From a checkpoint of a small masked image model.
Model: 3.51M parameters, 48-pixel images, encoder arch vit, encoder norm layernorm, encoder activation gelu, encoder moe soft, encoder num experts 4, encoder patch size [6, 6], encoder layers 8, encoder width 128, decoder width 256, decoder layers 3.
Training: soap at rate 0.0023, 7000 steps, batches of 384.
Data: trained on capsule endoscopy frames (Kvasir-Capsule), 42238 training examples, 63.6 epochs.
Rows from expert 2 of block 7 of the encoder, named by matrix and row number. Rows with one number belong to one neuron. Each number is 200 + 30 x the weight over its row's rms, rounded and kept within 0 to 999. All counts start at 0. After the name is the row's rms in percent of the matrix's.
# up: expert up (encoder.blocks.7.mlp.up, 4x256x128), inputs 0-63
# down: expert down (encoder.blocks.7.mlp.down, 4x128x256, transposed), outputs 0-63
up.150,111,245,226,200,218,165,202,190,201,129,196,228,227,185,205,188,205,181,221,219,222,158,225,181,151,186,199,195,180,168,212,215,187,167,185,214,158,186,208,197,221,245,168,180,222,252,212,206,206,179,197,154,229,224,187,235,192,228,176,168,220,131,160,193,210
down.150,116,181,134,200,217,207,207,198,156,214,246,180,242,216,198,211,215,215,198,193,220,203,195,231,208,172,212,216,166,174,154,194,194,195,181,185,156,179,220,207,221,125,197,234,195,201,241,180,159,205,214,211,211,230,199,267,220,187,263,198,207,260,205,199,202
up.151,103,207,171,205,225,170,189,202,198,160,196,244,190,225,190,208,159,238,206,188,226,236,215,225,204,179,240,154,221,168,203,217,189,159,155,198,187,225,144,149,230,241,246,172,251,254,149,198,235,255,205,205,219,176,150,196,220,168,191,170,183,172,188,228,202
down.151,099,188,175,195,160,263,207,176,170,242,218,188,164,187,202,184,207,180,239,158,171,191,162,168,215,207,190,216,200,224,193,208,206,238,238,198,203,164,200,244,212,182,155,307,247,152,212,184,178,169,219,235,159,239,232,193,221,225,190,242,177,277,197,168,252
up.152,163,172,160,147,193,202,296,195,211,200,159,222,189,165,189,260,233,215,200,223,153,201,200,200,157,192,188,145,243,141,202,112,178,156,163,249,220,183,247,213,190,220,205,192,209,221,162,184,254,235,219,180,190,228,187,206,199,204,187,194,189,167,179,216,177
down.152,160,223,191,171,183,204,182,232,204,244,215,183,250,202,227,193,224,205,178,179,150,187,219,207,210,210,169,181,114,181,217,159,218,200,222,235,148,232,206,187,206,198,201,213,188,192,185,231,226,146,268,199,181,145,160,204,161,176,174,188,176,179,237,218,191
up.153,071,198,162,248,115,241,186,151,157,217,230,199,242,184,201,187,274,224,227,202,187,183,199,185,208,214,155,194,167,162,204,244,243,172,155,181,203,226,175,191,199,191,104,170,172,238,233,185,216,184,184,224,208,211,214,192,223,160,184,239,279,223,236,221,210
down.153,080,188,176,272,244,228,162,196,191,218,207,211,182,204,262,244,170,165,189,215,209,193,167,224,196,216,176,181,174,184,208,164,253,211,198,231,172,182,190,255,206,169,200,208,186,163,196,249,209,192,203,235,172,161,232,190,199,166,207,153,198,163,181,173,215
up.154,079,207,221,211,141,282,254,245,207,215,153,207,209,198,248,180,184,194,180,226,205,155,202,132,208,195,207,200,181,197,197,183,181,207,198,186,171,224,160,180,167,190,212,239,185,183,193,263,202,180,165,261,199,198,221,182,230,173,219,173,185,171,162,235,203
down.154,078,230,187,190,223,233,152,177,191,179,297,166,259,215,155,235,177,219,227,198,216,194,209,224,195,176,233,182,208,233,171,219,219,247,239,234,228,202,186,224,178,109,221,172,190,195,216,223,175,203,204,180,211,215,126,190,162,214,218,216,201,214,219,181,150
up.155,097,236,208,163,159,233,215,246,237,197,216,212,184,175,227,167,224,206,194,187,145,172,179,150,145,215,195,221,220,218,187,223,192,160,150,179,199,199,240,122,231,192,190,198,181,148,212,175,178,237,188,182,208,218,203,211,215,155,253,194,213,203,164,175,179
down.155,105,209,207,203,212,172,213,200,187,181,201,172,200,196,147,242,163,229,171,188,202,212,257,192,197,168,207,221,208,199,134,171,222,136,248,181,240,197,150,285,135,161,222,161,214,242,172,238,166,179,212,179,196,166,178,250,264,193,193,262,274,197,232,205,194
up.156,102,188,214,229,160,230,218,213,164,228,259,182,191,260,227,150,216,202,179,204,194,199,159,223,171,220,226,189,141,197,187,245,236,208,252,179,199,203,226,181,174,192,197,283,201,208,229,209,163,244,194,223,150,174,184,159,237,200,179,191,224,219,163,190,227
down.156,106,216,256,177,231,178,210,219,226,200,179,208,195,159,209,222,171,165,242,173,228,202,202,206,259,165,195,245,235,233,219,233,217,201,240,174,217,156,184,191,191,186,200,206,146,184,170,235,193,148,199,172,253,210,191,198,207,210,234,204,199,191,259,231,244
up.157,078,158,213,207,178,194,199,175,181,218,213,196,194,192,201,180,196,209,209,223,216,210,157,181,220,207,175,215,210,224,217,244,180,200,244,181,200,228,189,251,205,156,207,153,195,212,165,173,264,219,203,150,132,181,237,130,226,190,209,239,199,236,149,180,206
down.157,081,189,145,166,187,183,252,155,198,204,202,213,202,202,163,203,199,190,187,178,186,194,205,202,193,227,206,184,242,221,174,173,153,217,203,188,223,183,215,188,227,254,184,266,223,180,245,215,168,194,168,233,222,204,211,262,177,182,188,162,203,198,246,203,195
up.158,072,176,205,285,165,254,170,207,207,171,209,183,189,179,244,233,208,186,160,206,212,192,174,191,189,213,198,153,194,184,271,180,174,240,233,197,197,202,176,182,143,225,244,216,159,238,215,187,198,234,215,238,206,219,178,201,210,228,175,180,198,202,213,224,223
down.158,081,216,156,197,204,206,199,191,185,186,224,218,168,205,200,215,179,225,205,181,153,209,185,226,231,115,141,224,202,184,155,242,165,219,174,213,177,215,238,248,241,105,167,189,186,189,193,181,225,212,165,175,169,236,202,164,245,208,198,263,229,171,227,228,142
up.159,084,179,242,220,202,172,219,206,215,181,180,151,175,227,177,219,229,194,225,212,189,267,214,202,218,141,159,161,148,256,194,186,172,263,220,228,256,186,178,241,143,194,210,207,190,185,182,220,187,236,178,174,201,213,146,207,196,138,147,174,258,204,206,167,208
down.159,085,192,201,224,265,173,217,253,186,193,210,189,183,167,167,192,171,242,176,194,147,212,193,215,249,205,242,220,279,176,220,176,229,122,136,189,193,188,201,233,256,211,190,210,182,221,223,150,197,195,183,174,182,251,180,204,200,223,191,262,158,214,231,219,184
up.160,081,184,201,206,151,206,192,203,157,236,271,201,191,228,230,207,157,244,204,241,198,213,230,188,178,161,190,249,227,194,215,226,198,174,186,155,152,216,179,189,148,181,216,167,210,177,198,177,184,244,260,213,222,137,218,262,262,195,237,186,226,272,222,214,199
down.160,081,193,247,177,226,204,212,234,191,137,150,170,169,180,213,206,171,161,217,203,188,206,226,228,200,222,189,161,166,245,181,181,226,223,232,243,232,201,193,260,254,159,211,256,215,276,178,199,188,154,185,227,220,229,178,190,194,239,199,235,237,172,167,197,205
up.161,083,194,190,196,253,214,195,221,213,210,128,186,217,190,217,218,182,279,220,199,220,180,228,238,212,260,262,145,192,205,265,217,176,173,171,227,171,215,178,209,202,258,235,187,218,199,185,198,190,208,175,219,233,181,201,172,185,253,186,193,161,189,164,129,203
down.161,093,198,221,189,187,166,217,204,206,204,254,202,189,204,182,212,221,196,187,211,160,230,217,202,228,212,174,222,222,230,230,194,152,221,205,174,155,236,192,178,230,209,167,293,178,163,215,260,208,172,229,233,195,199,167,168,218,155,223,167,188,228,214,258,227
up.162,094,201,199,176,203,159,199,170,233,198,199,234,173,190,214,183,164,187,219,221,195,193,186,198,169,233,211,237,204,190,256,259,205,169,149,203,223,199,189,193,195,200,189,167,180,219,180,217,241,212,234,175,242,177,264,153,152,169,189,244,291,130,205,174,249
down.162,090,211,179,228,176,206,174,195,163,219,226,201,201,225,258,208,177,212,189,196,219,213,213,181,185,213,228,204,206,176,173,150,223,188,207,179,180,213,242,219,226,217,226,223,214,178,180,197,156,178,203,208,185,210,162,223,216,202,216,191,177,237,259,246,136
up.163,085,172,183,161,233,227,215,193,185,197,257,221,194,169,221,187,209,198,210,196,187,225,230,201,234,207,206,228,220,171,188,175,189,184,217,204,171,205,234,170,240,194,227,230,212,220,256,180,153,245,201,208,264,184,187,179,235,184,193,205,171,207,189,194,215
down.163,088,255,230,192,150,144,236,202,226,175,151,146,208,173,179,215,161,193,244,197,187,181,236,196,166,169,185,146,212,211,170,208,210,202,214,168,199,181,216,273,190,209,215,224,240,210,216,228,245,140,274,192,186,198,162,217,197,230,170,206,221,186,207,166,253
up.164,107,174,198,187,225,224,280,229,189,195,231,232,199,209,162,238,204,247,163,210,159,125,233,224,197,139,193,189,179,188,185,183,191,197,178,208,196,192,157,171,240,215,206,185,180,247,232,206,152,207,169,219,162,226,182,173,159,235,193,159,167,225,204,249,219
down.164,095,195,199,192,211,158,176,215,190,214,202,172,184,171,203,198,186,204,208,204,138,220,159,183,171,207,231,183,189,188,219,212,230,191,248,228,160,249,236,163,216,245,232,211,253,236,223,163,217,216,249,220,184,178,164,194,173,209,188,164,177,165,194,203,170
up.165,124,173,189,121,217,165,191,204,230,217,251,210,262,217,208,195,178,188,201,188,191,237,201,213,192,174,241,150,182,198,198,223,207,217,169,149,228,193,187,193,266,181,178,146,223,178,248,178,245,200,197,234,181,212,271,203,231,203,182,216,148,206,167,161,138
down.165,112,221,218,238,216,207,170,201,189,192,254,192,218,174,135,202,213,213,214,177,230,187,205,247,218,235,165,214,227,184,183,211,220,194,224,228,248,211,176,279,193,200,166,229,178,204,104,187,193,231,185,112,173,187,212,169,212,278,188,161,184,233,213,227,201
up.166,074,131,220,277,182,198,216,224,187,137,190,154,190,157,228,207,250,206,191,193,209,173,194,191,161,239,148,212,241,160,175,168,229,190,144,204,164,200,211,141,197,247,158,159,227,230,231,153,213,228,213,195,154,186,243,210,169,172,236,246,189,162,241,182,207
down.166,080,214,146,180,206,217,175,228,180,226,248,211,226,267,169,219,159,238,131,196,209,199,125,233,227,185,223,260,219,185,193,184,208,199,216,153,235,253,194,207,297,149,226,250,190,202,232,212,217,176,185,252,192,220,186,185,212,186,173,209,178,224,155,219,147
up.167,077,212,224,223,242,197,214,167,201,211,184,164,148,208,213,215,217,177,236,173,220,175,193,188,167,152,202,193,204,237,202,177,202,214,190,205,191,188,185,199,203,193,246,176,230,233,159,221,184,232,157,215,209,231,219,160,226,161,206,186,148,163,210,219,191
down.167,088,243,220,191,202,209,202,185,218,226,219,182,232,187,192,161,219,193,268,182,196,247,143,198,219,226,184,234,145,130,219,208,188,207,242,150,205,206,179,196,199,202,156,216,173,167,227,237,150,137,258,181,205,208,201,196,172,223,202,177,238,220,251,175,206
up.168,093,257,201,226,224,186,212,201,191,183,207,204,210,223,185,226,244,243,141,216,184,221,166,219,180,215,211,135,222,225,134,238,163,250,187,192,168,270,139,147,192,275,202,156,209,192,203,193,205,195,235,209,217,191,158,200,214,201,215,208,200,214,236,136,169
down.168,090,208,231,171,243,258,188,211,255,190,264,237,162,220,194,169,181,212,225,240,244,189,183,240,209,200,136,244,189,264,277,194,209,192,162,169,249,168,230,295,214,150,193,232,212,182,207,201,190,193,201,169,225,164,198,184,161,168,183,218,222,235,158,228,241
up.169,113,240,144,151,200,210,202,193,200,139,192,197,213,175,204,163,233,204,186,230,171,229,191,171,249,146,178,182,209,217,201,202,207,208,192,175,144,211,232,146,184,249,195,214,217,209,217,216,196,206,207,171,170,193,208,198,162,198,143,263,224,180,173,187,201
down.169,117,144,215,146,216,223,209,201,172,202,182,187,169,188,155,225,149,187,219,233,233,199,197,206,159,199,221,255,189,220,217,254,173,212,247,158,224,183,256,202,159,192,200,240,199,166,150,207,239,255,231,216,156,183,163,179,139,212,243,139,200,191,195,209,218
up.170,088,227,195,147,228,243,221,233,223,165,172,200,168,205,174,204,182,201,249,250,212,213,193,214,165,175,266,197,244,244,131,157,251,144,146,179,176,224,158,156,197,258,237,201,222,193,181,174,189,223,220,243,205,158,186,171,194,180,249,197,250,174,180,152,181
down.170,090,187,167,171,205,209,212,196,219,213,203,177,224,211,205,165,150,172,178,224,209,209,224,207,206,223,195,189,151,175,244,260,201,202,224,206,239,191,211,250,276,147,199,257,231,248,227,241,202,199,228,193,244,219,182,214,205,164,155,224,159,196,233,227,215
up.171,099,218,148,174,239,187,155,239,190,157,231,188,130,266,239,201,201,227,187,177,175,179,191,170,223,188,187,220,239,198,176,141,177,232,213,227,201,220,151,231,221,243,241,231,227,203,217,228,162,164,153,196,193,184,183,229,184,177,174,225,172,191,218,183,178
down.171,101,215,210,250,176,178,202,164,216,234,189,172,246,154,187,191,198,167,190,240,277,211,172,245,148,185,228,157,180,216,260,268,190,190,205,190,204,185,258,210,232,158,182,195,185,184,226,202,230,205,274,211,176,237,265,176,202,218,197,194,197,233,223,216,193
up.172,099,260,204,167,227,179,182,219,203,202,208,204,170,216,186,200,225,222,208,224,194,212,238,257,230,153,209,196,149,228,208,170,175,236,185,210,170,221,150,186,237,184,192,177,208,227,195,216,187,242,212,134,210,176,116,215,191,188,193,196,223,240,187,220,145
down.172,106,145,223,188,176,229,230,173,218,190,175,209,201,148,192,203,169,163,160,208,230,187,202,181,208,231,216,139,229,214,264,175,252,153,172,220,214,224,255,244,227,208,219,211,235,204,183,180,241,136,255,221,213,165,225,175,230,167,248,226,191,180,183,145,215
up.173,105,203,202,178,149,156,192,226,242,150,195,222,202,244,258,214,222,220,201,204,173,194,160,166,213,226,245,258,220,276,206,196,226,207,203,193,146,174,198,193,232,155,190,176,191,178,225,166,212,175,232,161,216,198,146,216,178,226,231,186,206,132,184,184,209
down.173,117,204,158,226,206,246,214,216,162,225,140,221,187,190,148,162,143,174,220,228,201,194,201,230,220,186,196,208,181,214,167,165,165,171,210,189,241,221,207,235,201,199,213,200,229,156,188,202,184,231,204,168,198,239,204,201,208,201,164,262,268,203,191,181,152