Weights of a small masked image model: encoder layers 8, batches of 384.
Rows from block 7 of the encoder of a small masked image model, named by matrix and row number. Rows with one number within an expert belong to one neuron, the router's apart. Each number is 500 + 50 x the weight over its row's rms, rounded and kept within 0 to 999. All counts start at 0. Numbers have three digits each. After the name is the row's rms in percent of the matrix's.
Before each expert's rows are labels from the 100 images, of 14848, where the router gives the expert most weight on average: "patch colour" is the nearest of a few named colours to the mean colour under the peak. Only what is clearly more common there than usual is listed. The data: capsule endoscopy frames (Kvasir-Capsule). In brackets: how many of the 100, against the usual share in percent.
# router: slot weights (encoder.blocks.7.mlp.router.weight, 8x128, trained with AdamW), inputs 0-63
# up: expert up (encoder.blocks.7.mlp.up, 4x256x128), inputs 0-63
# down: expert down (encoder.blocks.7.mlp.down, 4x128x256, transposed), outputs 0-63

# expert 3
patch colour: black (71 vs 6.6)
router.6 165:587507509563513456450493491418491525584471435441664557512451461527482540462464580452456511502505510458386499535450469423505474541435495527489464504522473392488636539451417586470479571489480444
router.7 150:502489483613518547545522533465489608587618527460633449562507366487439551476491531538467527489474530507445534463510454501483508549411497482550522524525453528465553531441502518470467480455482487
up.16 082:522512480396479544565540507479454580530417548493494577527463482473497513538572484567619504473499476573480574523512538469516496475604483508489487480454494507500567547478434506527438430508559390
down.16 076:458497539514637438536528460397479469444467507505539533523418551416548459537455448502500544606483460465499440542520529498517479497512460545495467529538416467482519452470603463440382482580495505
up.17 094:481508514526396508566475495452484506520477576463444403575487466496465492490450468559456560540506510404516536512418517445470494458568566477531522522472480490498432462499508430463417498533463561
down.17 101:556454408486451517472481518544432489492510536503552557606527394483495444443561477481520486444604517526511489547576467517559421521532538514521584548561598523505504591431549471494490617491483509
up.18 105:563466534498621578518426579537476442520491480495522535484582456520511524454496438503503504448486547489484514528509520447474529554635499496510495518442519477451503525414444475483514486532419525
down.18 099:458522490520494441480508491612463473536499432401475472533454479572516539574495483512507429581494418508568466471498499453462417464490544489502527481572423588527543500480486525523515495504428464
up.19 086:513474462432436522542488531608536463608402527534568486431476493539488533522575533469529515562507492425438540486513546428429464538537574631450481506541550471531540482411400527494628536494434530
down.19 090:498573537456456527576671538459492529551544497478470473546525438556522465463474492512565462482441522493456474558479493518565482531429477483562562478537369516548569484453571510544437470518504441
up.20 090:398487465532403444520544471484475501504558526484470600533517517483456474540547539418492478467451541476502527427548516503381553504558509461440480489584498503529421453523480478481590488498467518
down.20 094:490505592617453551532525483470490443439479388518469410490484476552498527545497520558593529468543552389522412508478540530572506462405498456541512570443510433543507565474523530536510520424514441
up.21 087:531512475372493526551520413401499538405490502454417508518507456486489520524466461486576531484497489444488559415520543523519449539574582526490560476432535466465445526573474411484494524438426494
down.21 099:494489495545414481470476451469489429536560504552553448529492567448486447543459534518469506479483531488482537547527576555488570531450518472553502488497520478477502476434463604460502570496501477
up.22 088:549540474558607448480423477572506501487564482486517594537504495434415643468505623561475415547544435553480545584516503509560519549489555525441474467458497546450525503552477489516500435529496491
down.22 094:486499526536465552627540598499554522568514552503479409515498535629577429529500532562546491522460514534512527486523596476371477513535498519578510628429448532571464505517486583518534434491539422
up.23 094:516435474539506481494464516474576502547488507553557515499521446422574506531538445531502545442476482510422530432432530406416520505566505499527494502456519502409499444491540422560446430512583560
down.23 100:549494511626454444469417466493458468511514512523470532528596392415476519508500423566438408519505550436553521585522508504429526442495459427527531553450497505495523556433510556412518500522451485
up.24 109:517575508524502422531541406513477470452460386485577474476523509579577509452515516499502537555580484487554499424441459437532484428450490519503485534402507477511522512529484519523502562512519539
down.24 108:526514499518495553433532475564484514412574558444511584537519549399462606498514515499563509506527511596458490586440538515518495503549537449478544450547468482458402517522532501542489498540437518
up.25 079:389524495517464401586581482438531524470470493486581512505546510427510546467456501594576412524461462395482544496478438501438487506524622416481450542470559521556468533499514462420505553512435492
down.25 081:518472481461575586571465576495441506545455456593489479545458511543409520443373569493431473499494523560444562497494524513518499532588416627580552462495443534460484471492454543564588499545509430
up.26 102:430542439551510540537553587535502603537482445485521459448450512560591459529629404473518476521518553486534503500505518653492464385589464515460524595509547582532548512451471510451480510517447494
down.26 095:519547464526536540590492411527410505464448522504530516602472468399545463521518536478510552463491495504449555474470464507435469504446498498494538534521562522442416475531416444547472551465494431
up.27 131:437479507456523601522437460509434471512480531556458490453539535497473447514510470563529489508463581576433434538338579509432436497540473486383444513509586534531518473567392563464503489474536569
down.27 116:576611520549440462551550545522481507459431514502513465513553491574492498589506578530576513573481416436481571469481563438468511583485525548477516488488414422554506477516540474559466571610498370
up.28 086:450480478568431449537598506601454586516481451488556550470411478471483474491517511482521521577490490436470520521549519550413493507515454545541566508473428496419567523620486476547427463576514430
down.28 087:544517560443432536549432512449475453509489506494469572642583473553524492453573509493540484497524535609497439392576488480433589444510441478594493557465419475604501498460488502423474490531475544
up.29 073:520457536448473450398476512573471454504559546580479545501573498444430487456568513486456565554536488468571501425479464463520526450561486505527490500458548450547469563469539491424564527511463496
down.29 074:473428527393534488582432503489521522514469483471525446533490542442479373524449479433497434526442585461499494500500548521562483496485424542564586503553508509503510481514485501476488491442484540

# expert 1
patch colour: grey (83 vs 8.5)
router.2 080:464441472452437471595532467551454467496430544512523555443475504493507463561462499575564403579504469547566466547492530476527519488526496590494437552503469583570465450508485450475521440510478402
router.3 081:473429496480414464575517465506432471478449514508552559437482541502529445520455504537572398562501486539543499528510528486527550481541491571508432556511476538573462474520452448473495412488480425
up.16 120:446514463536463528498478486433508478532485501477494447514547504450534532534499513479456487428545505508415486509486524415470505558440552381522476462511428527554608521553489542399593588527504369
down.16 117:537476432532446467525436550480583494514483608462496514460517504516478451423478546453507445582457475476643491515465487530420482490601532562608547545486571469467469495524531425490538473503486432
up.17 082:569558490521512553533405484504427520517517506581489450533490575542540395557570583515570504492534481431524489500438499510523486553551590488526520616522534464539425399565518438500544478522398438
down.17 085:515487451474481388495566458627533517418471456400599575481582526507454425445465456479495463593447376528456511517530505470482499537478419475489470390463422487463549553449465483511572564524534496
up.18 077:543504457518460453462542492554509527506466481480639518405437506529592508460537528473598510440579451487513575506439565531496489538636509530514451539506453515553453516483570481633434465496508478
down.18 082:498464488512542533514480527513497464480502479571442553517524543467463433536536400510490546540463555436508423508543440496446494426341443578479527569510579523450475499459446552503462530468541583
up.19 082:573458478513579528525554530432388504501579453576484512550540529602405486516476421514467530506563452399396537519429536451488492488468507561478552424510539564510474485594419495477599575567544549
down.19 077:569562516529487420480421465588542498404430498452599442467458483489546487520465525466561467547494494529559436515605489456515431604503493396476406486502558400541546500477493512578533516550443448
up.20 096:500455492430460494454485490534454435627472440546488427486416475622514442513494437437522534485348550489492527483542446481438492461407523433483484576580494427443446584507511458558522549494559485
down.20 088:504572478502448447535522426520469454417401570492448471554499481414520478558435473525494495414613382522447432481459573458511544517596434567411515418444511519525486412485490502452489466494440464
up.21 077:479553514505545503590489445526437410541403534537571524580454406462504448478466463519555560458466524453439535476443641496483585511470452442534467445565453526545483511650609574420525434479477472
down.21 077:490471456403397438427492497513533587431518523463427492482480505542477478547507572392529404531495466470471484604576453534475542487525502554514516449458533437509411538403454519511492557483485475
up.22 115:568607405479440449446483564450442586573479439535511467502564485486492475480518501460494449406573512460482487476496485485537503528623489483504486472443474513526418411469560467518509603475532512
down.22 121:486392557532433473541446472415535433515447579538450584489478509485561467585566535493485566503559420502495465511498455444483548469531544475509457560476530510432502531546424491499547507442449393
up.23 087:538656417530536512531428512504504488575457498528624462505498363507555527527509511510483497496416531436478560451542565507435449434507467551547529473580443579424502458514512563453451541494553482
down.23 090:433383541566410465590511470470569506433462526446416486443484517544491543509523559498545557506568500536545459584447446531563556494524485436438494532409584481485578472538508492488514464477482475
up.24 097:445534498484465547507407498493414458533490533551541493564375489484470452606446537399484468464493589483520499535489582452531485573467470497437566497468544566537492531531469432538562515510497479
down.24 099:579486522546466463462495482494563500432452455437470512456474580488581484454591517481522504437564461519490482471496474610528544422542492443545399540526538461454443512419542501465545455486510538
up.25 093:543426489684390433488465574487488419558510492483446485498551543526513537394576496527497572460603438478513608447577503432500487498492552438435549492445506554568438517410494521553517510520474429
down.25 085:457603432520635565496478484546474564494540530607551544528411501425489461537503478472581513554396556515535409472416474500513470470501495443506501486585508548449582468528521448520559452544564592
up.26 096:528522532474509477550470504552480518453499607467469375458443475425553478530520551470525596526480595527572545456551465554461491495509550506554487393520482434462436589462478426494472601500497379
down.26 092:490516407431480474504455420494579508531496449510440539499581504564457517487519458515508394493525421480456452575474511524600535479482468494490530618499487525531546383527537466465577413515465534
up.27 078:492556522422512443492512577508449464423496475488543562559476526538420535506431500505497582411529508427538452510577517429393596532485374538515497461443548494545490481494447464518490470566442522
down.27 072:534524539580454512482497484504506562557514418568470488494431413493539467462561534469590493593400584533462564390447486518531483514480629393492547478562429454516473516531563512542452568527543489
up.28 259:577543493475456476508460573485487522614523510565544436558616439438432346539515447455532464486525486413473504478559503505598465574545489511512472518489505564524476541509483481491475523412453464
down.28 215:471535499589395523538386444423551457503506565488418478497541559434499428481486487466545524452486380497561479470508468501482529543592519491494516476508521549428455491532517539510529557477502497
up.29 124:587524537447472468548493470541570423527465482540525452416493481525570566541466482493442494490474638511564546461440525404511583458462495514451480568551597563435493528497505471515610453528562401
down.29 144:570528575534382462456487568444530539591517508518437564508505501455562550559528496484441447493424433548489449433461500485487480577533496535431458416407402497522549507489493448550544463498455515

# expert 2
patch colour: black (90 vs 6.6)
router.4 054:670467524491491526441620582539497462612512505489489490496386539550564575469541486439432515483461587481499560443541475507484512390406459481455532510432515477509497493414586554424446510554488486
router.5 099:688497513499424540579529554591548538592572471489581523499349420544570537506538522508490499504457543497412445457489506539407510415439352436469509491481573505507489567518500544452462532547486495
up.16 087:428405517429487504542541512502552568486520568509517450559518529474499502458493555509467527507557479509556556532399457495506508510422449568415544505498612455530526499511489483458433479547478477
down.16 088:486489488504510461507465563443511504515496473548492390487530475520425502591568444575483495460625476480532538498459522591581543446414542531508549574500529474483426349572476413441390432494513605
up.17 081:507451517535513546568461442533443488494427521466470497526549499481389518535529437457400556337442573518471475508547524481575492506540421494382459463477518482457524478446621504406521495457555510
down.17 081:502445475514550537423531529432535537470500466543479485496546511560546438411468542491540516576541510484483488571567509455505488476492380527574555523486444510505507526551490577634557456495457497
up.18 095:491489436421509513573557541526578620536544567573430598516537512585502523410464478513504478506516541455503495493453435543476508555512464519490448486510493456448445557518529501518472539568441537
down.18 099:510563446510560426391513487532438448553403430434511485462409487455530482562534601513520468585537451570537581461478449443498488437535494436552554577502494469525595450426550519414473468462473532
up.19 109:514532474396446364461538501515459490524465529545571484547499513518469506484443441539581533494506535394511489562539458448386453586395574445520598589569427469474504434558535473540582513533441549
down.19 108:494465516563567574552441486516467471532572467417419467451545452499509420487501546466433428510504415501536544505468557563551546444501438437500444414462563480591516567391540534526500517531492440
up.20 079:307474455438477508517488473588491462510469459544549496539559536502448462547511500477457476485492521483567480541540512555575518438505519544417483508467516534529475494563540505443449557522555539
down.20 082:562560510512584587458499531512540518528470558451452569533524497547470462407469540465525487457454540557437528476517548491527511639519517581392505454585487452419473549497483484629431458517507462
up.21 081:464535439539500502426479540395417593506479489532449459549453464508531532515545495493518511515583404540587512471487474485411407493613478476472497508503511411491471446482561556464490427446481372
down.21 080:453564488467571531494531452563525414557424459500539483467520516466471469564515517515406548435468405472435511485410454487604508480476548515490510553471509599442527501515430524518530504503547503
up.22 084:546670474511548463563479557456551563482478493494668549491476492463512520437509536595614535438467584392518456533521484566466481585532513468475544562498486491412464516553495401489537578566453553
down.22 082:560401516459483534480549446560510447550457566486410424579549447507427455511487416388474473540393461558545630521471587474509534478411527477507451497463554431608502500475449536499465406407527439
up.23 187:462512437586477549439401559432533551480499356466515447516392422567488455521498539482517459523556509477516512427522382524554434475502518508538566499544573535565426463512414432574572521465500503
down.23 145:525611488507547470540499417481481478401458547544559532487605583445595483568505419534466463570543477475491506524526595448428506523521579495454493514447433496418490483526527501461436582485486469
up.24 091:568590488455523472531488579531527556634612373425493447556584450448511551495485548522526506522521502464490455495376518498476554431559556464558554536486457489476513447515443533498449475502499490
down.24 093:448420499566466470514463485523497486528403527551554477502479567513507519478481514476440569483543573555495535557581521553498492537465404427409429499463479425527574496477526452488379463479512502
up.25 106:472424576486513507444555485500491490467568586419488487626472401532515539494463546565468447436558478537498526486555569483439491579546519626415468534537606547476465564533542460566535459460474535
down.25 098:503568453563446485523397531446528516543507459564468488473509496485520449474548442414540489565386528501507480503478417535568439475482545481547590433504452446567519401529458577452412601430508466
up.26 098:442390514467479405467534413495483441534421536483538500561593483552541424513524466502490408443516526536500573569484485474525490458490498552535388457492423511450431560446471459508588458446442499
down.26 096:509462484466504467449381554522547487569479533514448568487418540487559478527478430501602626544541466500476469476473436566365527491509556463496572402538428549523507439482523533516488508570500503
up.27 129:514402521514464445456523557494495527481507555524512498505475538516510523567510553483504470531399485492424511472573526447622448512481482443455566486526516557534577434454502490392556403529472445
down.27 112:551583438455513512428470438513512472560425462483575492539483498563519524374486513515460528514504552493536497554473515612527556483495490561532504473467573557509520529470498487559461603477498552
up.28 080:474522505619589437387450532555515542522410445428537430465520417454525541478415538492467469483501467450374506514524550582477489537504533491487488592516532498517527470443491536490569442476546472
down.28 085:501472481553427527519400510504537525451551504454499531495504514492521465574552521566516609469516550511544537451494462547474496416471549413578456557447561493559536500516619472580531526441577547
up.29 151:549424540590427457548500502492431509492449422599444583542425493577563489510493476548554505352515611476456496496533558389505525474485513456550449580516450545523469507549412516495462508545519487
down.29 143:537502422512564507409540540516594437506575513488504501469480502542443520534461495470500471655439482541543551481528437432530505456562414458501536506506443512465538512514492595502579416489452515